From a checkpoint of a small image-text matching model: batches of 192.
Rows from block 3 of the fusion encoder of a small image-text matching model, named by matrix and row number. Rows with one number within an expert belong to one neuron, the router's apart. Each number is 500 + 25 x the weight over its row's rms, rounded and kept within 0 to 999. All counts start at 0. Numbers have three digits each.
Before each expert's rows are labels from the 100 texts, of 14976, where the router gives the expert most weight on average: "fires on" is the input token at the peak. Only what is clearly more common there than usual is listed. The data: photos with spoken descriptions (Open Images, Localized Narratives). In brackets: how many of the 100.
# router: router (fusion_encoder.blocks.3.mlp.router.weight, 64x128, trained with AdamW), inputs 0-42
# up: expert up (fusion_encoder.blocks.3.mlp.up, 64x32x128), inputs 0-42
# down: expert down (fusion_encoder.blocks.3.mlp.down, 64x128x32, transposed), outputs 0-42

# expert 51
fires on: "center" (18); "we" (13)
router.51:514539489499480475485450462554493492470549494488520516520491503486507519500477469487511470488523517486535467514486514500505543531
up.0:509493471509504498466522496486490494497485473503467493516486502464531439550510494486501564504502516529526520497520485471502520489
down.0:492510559505527495533523521506480562495490463480506481507497507501520496521485551539491500486486526462503504509455502504495484468
up.1:491475505512488486495474527482498535500494487519471494476483502480486544461531481477506522481482533520511459528481489488506500492
down.1:466486492492520500514519502485477484461506489487555540467502513490452518529479476518515516499466503463487466491548524538498505491
up.2:500515523500444494504507469540537478522485476564473542511457579522505465540513485513476490477503531496468492452488517487471466520
down.2:525529496517510522501516522484495506441506486463523511508538500498507484501515537493496491467503527485464511500538551510527524497
up.3:518512495511500485481575491457495465498491451505474538512482513512473528540505478556502513538507514501492448503452479531485511501
down.3:534479508489486487475478538508488496526481462533498465494489504512499494488496494531485545498509534507532496483523492521500486506
up.4:517496522526563497483503490471482471523520495492480473519454519479498472497495472517528479480536475506489545477554505526518510521
down.4:514509501468466490535517516553524490514475478491516495504497515506528464495474535521493536514494483510424516510500512515521507473
up.5:505477503551513447474468511502535500504431539493496512501503486541507475538468516488497523478525479500463529478506502482477522509
down.5:512442517539492476523502508488511468502544519468561474514498538497472465513542520470530521513502492481491479482523485524512443552
up.6:499503524504492466519490500486525520556463448495478512540506504502465519531461535460506474519478483519500510547466448494476509487
down.6:508514507531486517530518536493487497520482495511502526545438500530483539515488479525531494506505486492484500533463483501534460487
up.7:524496525514551507475486531475466511532470506504508488522499503524517484521549445516505487509551464510480485511511465485502493487
down.7:507494478569525509505520441488523464495514511458480538484508490475497511511476518509528518532495449473517510509499483530453539524
up.8:494489473469498524531508498468487522479525490563516490477499466519552542497502489505539519496485498519553514494529531447485541485
down.8:482516502486517514502485416524486473514479508493492463481471524452523467526532503513534495497505501472510523451463510525498480482
up.9:470480447497507479477491522497537530486455464534474507474508513498518499548538469508499501490506463509479484452450510493544516453
down.9:531508550470480472474464484487521457512522535488483476518479514461506505515505530510527563513527475531472462496537518484516522499
up.10:519491530523470513524468455469508493526517496538469494488515528531522487513483547534542552501518521537508501499470533538500494462
down.10:535491463505564504488506482512515473470483530469551490458517451503489522528528511469450465463474487471530487516509509475502464449
up.11:478478478533545516474498538497500505500473531431476475501534499528502503486495469501495530533438554487494492478489525503518468472
down.11:494511500500535473487474508469473466489510488454491512486511469525521521487467471470488550479508467536472419559550474502497504519
up.12:500469557476520518516516505477490502485490492474516502520476463478516505468489514474558494528507502512481450541515515495510470539
down.12:484483471509484502490495482517521509539497482518480526485526513511504501529465475485528542532454490507505532451526491540500516502
up.13:527526480490537490505523535523470510502454477494462484529525529473463501498482515464517495530499469523445479501468508576477521469
down.13:505492519511489478509476508480523471493514490476501492479514501530500502462513494492515496444484477466503477489495553516524460487
up.14:570501486448512495492486518462459499497524489535494504547483497538498531517516512539489503515488502450495499522500524494517472499
down.14:559510532471517503469504465481486533504512525520485524544438469519481497480530550530484496498486489513519503506536535511486491541
up.15:499525538505507501498469527463489478515525538529499472523487489470464546502515478506529458456500521496539481544488456474488477508
down.15:466470509475487520497497542552505495476503518511484497533487527471496499468513470479464472525494520506491513479487495498562527507
up.16:460519531494521494489524502530541536527486512482472463533467524484501487499519540539493511536483453526511431452480466518495495518
down.16:498498476503450473546525497495473483503506512505488487470529478532533533507526490503531493490516541520523499514490558469489506493
up.17:515491495488501543518496480452489521535492504486534467554508489534475514494490512494468472526480512492493479527502499507512486504
down.17:468459530510515531506513528508516509529474472521499531515448531494532510515485473509501522473549520537487528516491468492518484475
up.18:479476511502516492495507481510534534507499469492509463521519444495497491476517487516495504478501491447555485517494535503522479492
down.18:479513485459492490516496565506486481517487506525527493450497524500494475501471470497524485513525483562511484501486549473455507480
up.19:460523503488513496434531493481476482497476483491512463479482471462472459544512483498477509489512504513538519500513497548529569522
down.19:533539498480456501501445560527478515512552501491486486533512494470517486493496475533499524528475477534486516515489490463495463502
up.20:535465472485507503464468476454483499531528481519504490512448493514503527505520493497527514512501526500515492528484526492520467501
down.20:513478497490516543546514491497454511503509505511512518519522484474525457486468547516459488532536458494500531474476503543521501489
up.21:533453495513506498491464488558504497498508513514505492541512495468500491531506495489544473490527474462478449474458469517501472476
down.21:510490464471495502493516518518518529494517527540506508459530460523457526462485494478473484491485483500528467512537517479508509522
up.22:444496491560503514501478541472485467491491496484478476522519522476476541534497489514519521505485505494468499475462466514471476476
down.22:495499501489520525532511535478507492507479507454498518526514531507469470466500527484506472532473477531520484529462523479491520516
up.23:454517530516502491479527458488470508482488490484487475525559508496484486510424498482521526536523534446437510514468477527501552504
down.23:523478502493530493482476546484535502495505481521480481488523437521500500480487521458486491496503507512549559492523504476508496526
up.24:498485480516463481530432498479515498501530508456485510485442511523498514515480480515495541537473499555489483484546479512494496493
down.24:477532520544524504526521523403503505494518483510510447486517511501505490495451462495509513506474530495487491495519528481523495470
up.25:462482490493503547491490483480494537523501515515482505479474469472485540527516493521542501518489528525454431464490504506461507449
down.25:486493520504521498528495486523523507500486570507468555519520492524456537532502499487536552456482489488534496520534485476493528498
up.26:499486485499481480533514475522516504493535498545510533516523532489483506498513518501546525511473477509514510485509488446494533480
down.26:490485462454541495506503483528497495497498464520521465509481444509521515495494488505533464509518528495494472546459503514524476495
up.27:448553481474489470535536475545480507524520507494524503499483526503502534488481512473530476486508488480459530514528475486499537525
down.27:501503514490491521492490484461524483500482515506511494523498498518474470480537493501460529522492481487559492533478482520494430508
up.28:506482480460478463518492539543500584478498525485541538453491504476500511459516462526500502498461458499524487509521477486461492484
down.28:465505513549520486524500485512523430519511487482489537484534526489480492525493487484545474549476509481495521518535510495525541493
up.29:524463469515488466485508522493520532479490540526477517520507516508518520534527476503498530553485547488486484493501488523509521452
down.29:548480467537480475493511474519454450487513533487496500489533496524457492522513479502532504494499512472492482515520477503486496502
up.30:435486509529514515497469551452523530511516481449513475524506498522472493482474502483492493542518475475470499479517473530495509492
down.30:495504541466499488531496503506457498529471494466486500469481537503506515484460514486506531493467501530523465528495526489475481482
up.31:441484468466521537474491524439485509568506494506496491508514472549534489459524487515496475520528542495538474514532532483515466536
down.31:543497551488520489521483500552494534502485511499478496451519486499471516535444511499513530491492480485425504506487480518491500482

# expert 41
fires on: "on" (21); "a" (14); "is" (11); "object" (8)
router.41:513497486479494500451446507519484534522493540502488471494507520483479532501501489466520502501515491506517511474544482506545537528
up.0:482484502491520517502498476528527494532499514498532499487482483523478549500550481519500497513469508512475513479538460541529461458
down.0:523534500477549512488488500455480554458524527497525513525488467487528472503520469483505543458520512536476483505501519510526507509
up.1:484530498507446513494492499434526470520473480497455521502498554539499494492511504494485497521497498515511498486455518461542495476
down.1:510482534513483493513540467589513538481484470534487508530469498467479502456533509479497526469490505465518488476479507498515510526
up.2:517533508535521516516497498477500531500540518501502497511518507528465501516490499458529500504521499466517505509489454485507486499
down.2:489470457502512470502525515466496513515482525492489493500536484485496495498452513493485527487493544547517437525492482514527496495
up.3:483510504510491504518498528492499508438475526516497495454479479519507480528456492501560452499516486478520522500448457477501463485
down.3:515499525501488533517530501486544547489494500512476468463537511525479505535494522495534535478500525562516488546488475483520468513
up.4:465509451525487464505487489495550516504527499510530486498483473480501516525470509489509510531537514496468526482500550465510462516
down.4:501471485497530487488471467500487492500497509531469502498486527567467478481480513515506490528496459562468539492494493472513517496
up.5:520494527521491509498541490496500459526490467480504512485507497510540502451499508516535479486550458462488569513474504508529542510
down.5:477471486498463518484503492521489510479465496496479542549502509555503457528501522500499491496518493465457500513483505484454520510
up.6:479503477506493463483495493539483444520496512491469482474502493467516536501530513498482513457531454516488474490546532476507505494
down.6:532460491487471498548472546476493492528462503441522499528476527476489473502473481499474489512498511522487485518485518455479501414
up.7:461528454561502535469529472480507457519524466486496508510510464503503488532451534515496569490520502533516528519499512517490519482
down.7:500485527502479479501496510495512504537507497493517497493499495499519515471522517505526491534491481476470529493518512480509446537
up.8:495535566505460490512483471474484500498484483462508495510538498492479536480480496504494501509503540502497524537512486496481548515
down.8:498497500479544501506513484545544526518485524479526505500535524469498508460500525531489488463494511494462515513506502473489478555
up.9:471491504476522529498546530528510498486525498541530503491506507546534487513497481510490500501496484487552484474493520482551455501
down.9:472496537496508501505480456426490470500515530583513474474540492523481497529494442462546486499511492504494521500472489476527505492
up.10:557497537474510500497505521487482497503469536531479512483507502477493477526521526534453472465532490482498510514500490510494525519
down.10:503538500504492516528518517481533529490493456485523510529487490530497495540481472538512455496505510502560510486513529522497526517
up.11:460502469511480526493516550562477524491485482458468506564492484526517482496552491499541471486502484508496523504459517497519496498
down.11:457497554488485490441548474492460491472492512496461546499517520482543478513491503476529547529514530480488490480512512508471502465
up.12:539467452523519463497485411503483549523467524457512513511497518544475513483482497497462503508483484492504513534487476489505483495
down.12:497505499508505532451501484505521475501504511487546531459482457498499463504539502484469510488531522481534506523494497477508522481
up.13:483477542497504497462518498567508508483525519487493511504518540450461536467522531527449539527504494577494493543521498526492480505
down.13:480475525500537512479521511428430484488501489534492488498492435496509498491488509500464458475495486478474522480515537484544479496
up.14:514499532473482551527470461505488480490519477537506518486521493541516478496499511464515491483496512462487509490504512496488464516
down.14:482539516486504482537500467519495460540521548507461454486498484516506494520516474504511509469505506506498494518480446472491513475
up.15:520484505482478513463534522491485533530508522511478468496533514518506497483491497489475495463492532511550469496553506525512516515
down.15:467490458503559503511529513510509493498529511475500520539511464480480489498509555513475494511488526501497516486476502452517514509
up.16:489490460469486512468484470510476518525499497497470515506472516432499489497434484470446500484456525524503527458477515505512515520
down.16:516505543526470477484544478524483498484479491491468484472486444460477539505516483457526508507526517454513481467484484528485476486
up.17:485507463445466479506520490450528479461511515508533469495478508524519500529493508465518494477514491492512567478524477487510509494
down.17:501511464482539525509541489504479539479506465524528519509516500456454484485511561493512502477479527506498460500528502495510461514
up.18:485502533477490531489537494530491492483497559516480490533540501525486490505506499484472526515562487460502489520432529505498526483
down.18:499502515511511483500510494451516502505464495529537438495506505542463461502517459487494493478502510525503451507465512455502481503
up.19:507503507544521516429481531474485464475524458483486489489532489462515525491477450498504489511501511486490486527562576524496507474
down.19:480456525494512502519476500502465484495519505475501469512489471452486481479521498499481510486489556500497504490434519511500507500
up.20:509479525479473484515486479532507467510466503515483491494541491487526551535503503494505506514573487498461516509503507484517538464
down.20:513491520485465528558472528486477495503470523534516486515512473535525509507482488522477458481455519527484468491480544455467491473
up.21:511486487457515474474459523495493516521481510525506500505489530462545513525523472491509520499499510500497501433443483494524500495
down.21:541510538527497483510544518454521521528498500505490460521463504470498533564500456516473489516465496509479494518540456575516465512
up.22:514495490497530502536473522475458514509475463481512515497458532510521503493501462526459517476501476549452480522505500458458534532
down.22:484515512535499493488495504517505503473495493515495481538461527485522498516521509528518448501510515530484503476510515473487529569
up.23:478493451488504509511489557522459536496504511497447499553536465525466483506415496506472488465525467473518491533496515505500499483
down.23:458464538478501523476518464506501492509535501517550494526474460484475499521468466468490488502494539463517487457491518498486455517
up.24:516529541486526514503459536512491466513509519471502483454528523526503499487506495518490514524511463535490505493465490487503481522
down.24:480508525508497467506533492504493532482533513531484491526509509486555467550511484532506461528454520504512473527495456542516530474
up.25:524514494502539460486502505467481492517477477473478490537517500475530515542519486451495483531527519490457508452493472482544528526
down.25:505495473542457477508528513465493491477507530507519494480503537487487516492472497517429458503463510477514493456564497508499460513
up.26:545489507447430499482503466478479493486491449548515509497476505532456492510503515477493534512511543493509483539498474526526514492
down.26:497502443495498508478531468535545536484517469521509511496509459465475479475527510499484523488515558510504456500478535502497508567
up.27:491460474503432526495511509527491481499483511507468484488569489497518501486443506532443503511478528538471465541554538515473503519
down.27:450482491457481522513475512501483504498482477498526506509475496456502481529481521524509433457490517497502484467460498430497474501
up.28:506494510510505507478527525527478524480523548483503515493522525470493514478475505499464503523485527517480443502610501494499505511
down.28:434495482500543526483531519509455514482528486474478509502508514453481462477481537527450539487514517530522525474469545477510517496
up.29:501492504506499498475495476523500569515488502476515522502475483549490521502529509519498506524539520518521500506514483475566474536
down.29:485516460469574481523512512536521520485504516523472522479488489519494503472541500467477517471512491485467470531475521479503490509
up.30:517466497480507491490486543489466487495500487524458501490478485504494505529451444487506482531471502514517506472503478527492497523
down.30:503534494516464496526555484542497543514536481526459498480500501422479508487503512482521517463480511507485503470502458538529469522
up.31:525468508464495510453550509491481538518490537523514495517503492521472490478509533491490515530473516529500502503502484551504503548
down.31:518521453484538499481524522462507500472533481501491482530534486490481534479502466531465484472518493499506476523487515481544486517

# expert 1
fires on: "blue" (58); "color" (8)
router.1:482544510482515512532484503482497469521514518533534468482523468470474456497499476538482477533538501534515489505491496525525507476
up.0:475552514477533483488501519492510508518492487513495515491482493491521489470470524478491499499522491521502486515508502519527456546
down.0:503470454542519492482490484446493497488492489494481462531508468511515474502501491501476520535489551495555484491491494514494475487
up.1:495505490474510495506515506518462513493517501539520496498488502460496470478476492491503494500548511490505511537462504474507516529
down.1:455549480516497501521488489505527483453502532472517490485516476530522500482463506487484477531504503495485524450515490459469522507
up.2:497491480467525538502541492498509504492524463558507444513541490513543491475522494490479534491504499523508539478488486494442519518
down.2:496539515490540530493492527484514521518494543514520512484515546530501529522471471520509500534500469467529457495500460517481481460
up.3:536444451473488492526494503441486482493526478469502530536518521565500512483500456488480527488528505543493489574428479514507465487
down.3:487544522561508496487510531486504477489500494531509524489507512502508490489491496447506495511444513470502547480551518456484500534
up.4:510517484477495476514522495451551501485501459502519473500515470517480508506507481516494516482518527519474489451492470539471534462
down.4:500491503472486504518488479507452474527512509503546488501493540499517498495436506494481457524481502478505468526495474489520423483
up.5:538502457536492498545464517455467496506462502473513532505509513498505515462472534523551516495494513523454523483473512490483501480
down.5:473480524483475481523505480545506471505494480510511505510493471513537487485505497525481468508490478504475476531455478496500487501
up.6:503517545527497478481544484481479473492530491496470503546499490485458459520489499480516517494551482466524524461502472521465537443
down.6:485516493449493501530507521494520501450482463484507528464490508500499520525528495533486512450483506520478476502521504503539495552
up.7:519500481475466555492465497512504476488495533549503496463482516487487483525483514548505504483492470512538517474447518522467498503
down.7:487476526464506476518518518536503484488511472464496491522479485515505507521498530493509480532516480465451490516538547509480561519
up.8:503527514520461502459513458517482463488503541527457480502483502516508479531489491529512523489528519475479499531511455472526548477
down.8:461498489516526501498474507435482490478507450496499499491495544504534507498507482485465461500500478515509499550540473506481508513
up.9:491474536483449507505511460542554469482520507484478488475548510544539476530508509511470542502543493510480475496502524464524499527
down.9:480506446523546468492486505481476483529488501508517547506505518483489519513486498474467487500453518480519486456453492459484504477
up.10:485482506512487474472541518577483527482490487504475472472503490474494505483515493521497473537523545515515546513534496510484528539
down.10:516544520517529528529472524441521507513497524524492527493559510505529472481475492483504531456476505478527496503500531483490505452
up.11:520488527523533526521477501455472497488490531475522511504495531522504493535516521508472516473499509494501497524496497468514472487
down.11:505480501491499463473494508511464490485499423500495508528489482483491520493492453511476478508515495532455556488493475526487513531
up.12:465509501519503502481486552487476439483530474490514513479487518489459480514506505520501500427540503523458523518476454477468497501
down.12:475524504530519457508475508508513492459518498480523514444519571500517543441506510498454479449507497528530495556536497463499523479
up.13:491515492469485506499520527516537494483485478495487488497522512475506512492463468529453545490504467570469523492448483513491513503
down.13:462544484488504492525503509460495503490484505544509510490465552533538515499495463505500490534498489520525487458502454499480473466
up.14:509542481477500494482500539502488509523477482473504504545499475510472512542487532497522492458464458495479514474511460536515514513
down.14:494519507511552518497517535533486526542510498483497491423520515473498531516516487511519511548484488470472468462528524481509490474
up.15:580483504483509520500464474510496536505505515567489515522475464463498510513479532540473495476514504517557504506467547483496509512
down.15:481484515522481464453502478496507487550476531482493478487525512522495470501512510512522483542483503489455488466476567497528444523
up.16:446475497501465479507510499545503483511469509535501492523527476508526501460495505508439476486522540523503515491542536497465528520
down.16:512528486518538509497491530516492460501514491477519453492484555495505496493518481494559491508478488515516503478441489497507476489
up.17:539511542522448482492484515450486503521499554503510523516507473545494467446451483483534447503504480487499507540487451495494480495
down.17:466489488496469471542478458460493466464490492484488507513503494491507515519549503484460526450507490496509553510521499483518503503
up.18:545498565520513502515504515462529526468535486481517513472499528530484516535503476537486509491518483458501498533488470511534478484
down.18:529501504502479464496493519439484497517485506476504505508507493489480521503501471495472488524494464508480478556575509544503490465
up.19:586513474504534485488476419490489532472498488488495500486501479497483482488471514480492502474506510543497554525483487509493449517
down.19:471505554528497486504492522514486498554461516524459547513499528492489488545495514505489506510515496462533505440471564472515543465
up.20:558472480459520515532465486514516546479499537475538494468463516498535549505500482454491496550489528466491510475468502503492503511
down.20:508506500429490511503502535520487518510511490582508502518527474565516480448504514500520493536546500503483510485531498507475483501
up.21:500498532500498516514510445569472473513551523532532525490507486522532492517509501489473504512502488462485519492520494477517520522
down.21:466521476514533490511473519455524524496459536486486477541508450488471482450504478491508470521484498541534490518476465473478497508
up.22:501542499553524514461508523493498480497473494511474490483508535441485483483538487475489500508500503492488556488507482491519526511
down.22:491470500495539506462483527484535510486535518430473538511498479499447521518474505514503508480486505529525486515487488439492523523
up.23:512471496482493526487545508526494490471508473503490485503495525426482486486496519534457499499504485528542528456533524491473535493
down.23:465484491470540501521493486491511519493506533518471471475477533521550473486504479504511442484546488525492450455460471513513500503
up.24:496484510469563492502492479507486477488462469431534533542538502524478501503494488511533473533481495512487488462565510535511500499
down.24:522505554523532537475509524505477541551545498522480503487474542528474490536506523510516461528473504454543513499459500464480537514
up.25:497506488518491540481513508506543497531514504509471485490519523511518481488489516521519494487496474462487506459447477510497474453
down.25:492476482462488432521465528530509497518488514487522495534506498466478471492500440448478498492516531543509511506541511468483552472
up.26:522484515466501507555462472512455490466530494476487521491509454512513479540484490536496478501492480539501511543518522498527534501
down.26:496511465523525464475497535427546483541499489510517483507485516472504510492485509479503506487500460483526499502510495448470504494
up.27:575506559539465475498503494520548463480521444470479506492504505484512509509514491508481518542509497467476515491531486489474488466
down.27:512529445506525500511480526480457512504489531520542527537511503510491507478524495550485452471496497523501487497469484477486439487
up.28:484483509492531466505468515542461485499474507494482524502531457504464462496471487499465544484539486501479479506525516536544493485
down.28:537472506533507521515475510438482457501534496510477467501488511525487499510548526498485495492505503455522525475508500521510521460
up.29:527531453474485492509466478507459529506447512529484511498521470494504499439481529508517496522540534561541514551471490499518468522
down.29:488532521546505475494500495488480482509478483525463462530502488472529504515471504467491468477474478475489507462459479486456524511
up.30:504503503476536487481513415491522490478482484514516487505485519489564523533575470447504541515493522502476481454550532509542453505
down.30:501544468476496502483480562489496508538497543467507533477480511542516496485455487499480489515543500519547509517497465467542530482
up.31:519525541523510478458520499493479498498482480534485503488471511494487536524541481504518475531493498543500507534474482496531527469
down.31:476478457530516499459530512503476495481494480509512557495542484513533511516463532491503507450517489494481525494557505531517484520

# expert 60
fires on: "trees" (81); "tree" (16)
router.60:516475458489532466468483461495486510524508515534521524486522520489470493536489503530473541492511533546489522531517521464505485511
up.0:492500490494521475483533479527515497551473460453460515504514475516491505471492475512484479529530526527514519520501506472488525540
down.0:471480522544461496492523485515513476535521490496478504518494545540473495505537477477480510507533478529477512457455479526471498516
up.1:515520532519439565468480480518488504495502489486468519539492466507513493503506464487493456493509476501497460523469490470474508482
down.1:481510466505466451489460478504491550506463557448507513556519503525539459536476473494528542477545514487507508527520505534476494505
up.2:540517464480505534485509429521519504509481508490490488509488473553536478512495505469454505455496474424484483520498516487497497546
down.2:472504526486489477525472498534470484517551494532528532463487535485480531525453547486470560553472507513535510516466500507500467439
up.3:528487518504459502474518472503534522462463492508472512494511460473519476515463531499432476579489505515512475499516515518525520496
down.3:539452494498499543504508500473471483476509474495471493490503497476513520487567491514515524471511535489502473496470515511507473511
up.4:505550490499469518519453512469452488512482495521467456478515462496508478465517500501545521518510477484495504549513477522496494503
down.4:500504544501514464503543465521531540519473524473496495526479579515498467537487491494471485506545498523500501486493498456479509504
up.5:532510533502509508465517455513493508492508515517505523476517497526512483505517458514483517509479473455528525513505518512489515519
down.5:533470517486479469466514555554509525517512505513503531481500496485472499528514495486523514461514537461524525576487497491498469511
up.6:517472490480444495499506500468517491497502457534464455498514545500474494516515498493552532486478495549466519472557473514510516522
down.6:521501477508491500478504526447538494474459503505507503472477527450505518534486498511493573486526546525470497476502524491477522516
up.7:453489495492540519513471516571529518493493499513504499484515540538532482520471538502536494518466460469488524464478504541499517480
down.7:518541510500470531489520510500509498484517446506492479472488442513535511514470484482438483556503512486529526529498502508517485504
up.8:516475493472529451530518505481537489485482478503529469517498522532534483487483539523476522495487497467501478502462482504486506507
down.8:477557467468495490488517496528498508473502496456513541488483519478499484484468486521522477531554491511467525509502492506526495502
up.9:526495516520475475503451520561507521517484458496480498544522413483513492511473486492487497492474491475502503499553527483514518465
down.9:468487477495515478472554517487490450515500474507486504515527516516487482497520516473502574490478499549483472464490456503479498523
up.10:497526508505492480491525538533454488455487512496487489483541487508483490515454476488488476475510504540473467484473510499500537496
down.10:483495458527466496517455502518510495463466494467508497489483506512527499511471424529502471486482522513514503519540496510455509489
up.11:494498484521483511530526531483489527477556494497500499515466520522476524505468533512519476450483509500469452471459491540550521496
down.11:503495468508493513542480529532495495518506534475527479460499469515539494446491469519486531505509457475502519461460555505495478490
up.12:554502512496504492543487476533520531507513490451491506487482539504557497522458488497514502495504479465472520449469496490504523506
down.12:507478448491452507493502556503485486503513526489466499481507461475470513504492460511529500550502510473485467556463515520518492466
up.13:519465495508520488513460537476504536474530503507516501532516518512525510515493501474513529479508537460552480464495499487487497506
down.13:491523471511501521471535500573523488503502490522518531461502469467447443494530474505464489512494462473509486541509464494503497495
up.14:514464475512494433498501498495455496489529458504496504512496480500516486507460527499467536459484508466475475513480487516534499467
down.14:521504545482544542482476480469495478487500508521509504493434506519497524499512461498537531506533487490479508502491495493533518532
up.15:501552540510472502488572480473522474526473502472485472467484494511501481512476509488477448507478531527510504530450501497504467516
down.15:493487491474515463547480449501489501470477508476529501516547519480568486460508511499525513482498528475491520435514469492534504492
up.16:479499482489503515503519451493514478482479530463486473522493496540511501495482550475498539490496470481482471508522502509488500471
down.16:489517522513496534505506506512489474487497470452472533472501547507487499527484503474566496550530457540473522456492515500512529501
up.17:523567503511479508490509470495514481466458483462503495522489550524456513488483476506525503524526479533448539530548456482502536523
down.17:484556498474519498474478500466521466483506512519510442506518540484510511551509518504465490460508554513513522489483506517505500525
up.18:524518496526469411497511491556551492515509509487471519469456488506518501500473495490498464491511510485488463475457488480550489525
down.18:489504472528483538462486504514513473512512513499470538455498503515497492524464525538556505512547503448467499516539497541462511457
up.19:461472523473525501503488466485469455484521532460503532470463505484523535521495491517491522453483531532469487476448533508483507512
down.19:523497469498443471513524527540528498466536529531542511468502501497493473528486473500521467499502519515471528517489528499477532457
up.20:548503465492482454464531476496495496482476521453467506492499481466489488499490505465471477508491463513524491487496478485514549485
down.20:533496493478495510516491523550542440503500539512495491465499486476498488501505505499503486493483538494470528541450475491453461472
up.21:481481462479483520516456491528509478476499451464498512525480486477488497439498468510434488480512490520468506523485478481526516527
down.21:520481541492500507496459537455534484543499481517516485496478512498501549550494468501489529528531501489465514501489519522487512517
up.22:497506521506465515544506523518458479511491510448486543524468518509516538556515525483533514498512466476438550488473457525536483443
down.22:504498539482527548494500479485500483468475460486507448450517461531552488509493456508514487522510497501477514505494525498486479480
up.23:500465515491483497505509504510523486488495466487514488482532482503493517515495529489511487455499496551460552469477538482496540531
down.23:487470530504489509461467514538506504527491492472524487479517507535491480513484481517479514539501477536451509470522516508461514490
up.24:531484508531483469444504502450451475475504495525464514473489546527461501545500508517506514473462497514502473556486501543478510517
down.24:525500528515504508460468518550529499494498503520491537488469513443500500456512473515502524506514521492492485454480507475518548494
up.25:436517448465470462443564472535508487495521511497488517483492548535485526470504553534506513493460484507580494499522449491488510516
down.25:491475502505496499483527531523500530493519477512463495416524528483497518477483521485484512504457503484500528508496521447459480507
up.26:491533493461499483499483515426462513507496525493491489513540516485475519587471538483554520488484506493495526499521487534496464536
down.26:557509508501524532496486516557530536498489487510517480485504499479507476431513473512468516547532461503517477472486498475474514481
up.27:535477528508438511528549492476469482482504504525486511522529558493482543540495457510521480502520495499508530562486461526508470479
down.27:490504491495535513522430493489492495497503528460531505471481477477521481445506504494489484510516494478477525467516527473497553482
up.28:486512527518442544461534501521540526478468492499442502467517466450485481514491445495510459519504508573489521447481502486492516495
down.28:468481487485471466474497475508485564517494484496490478527548523543479477463485494491517553522538510493439494439515540477469473497
up.29:508522551496518463500471549484480513509508506479503506510519523494529518536500519499478465498490464435507520506464510471507518472
down.29:513495530506495494499528524555474486491517512531543501519478480504488502461523449489495499520479487507514513502566550549495483479
up.30:528511516456509501494502475499484473485532543500531531499501495537526480439502508515534519492529483506492461484433485504498496490
down.30:516524509515516522516505521507481506505536536461483544489506482455475507533465488532509445524513511491523523506517504507480495516
up.31:536483472488473517532515546510499476464529543490501503495496509510484498487511527526543488493511468525495500514525459483475508508
down.31:449486467522490524519521532464513476513494499510508487446469453518480504509498474546489467538493495528509479506491482460435494513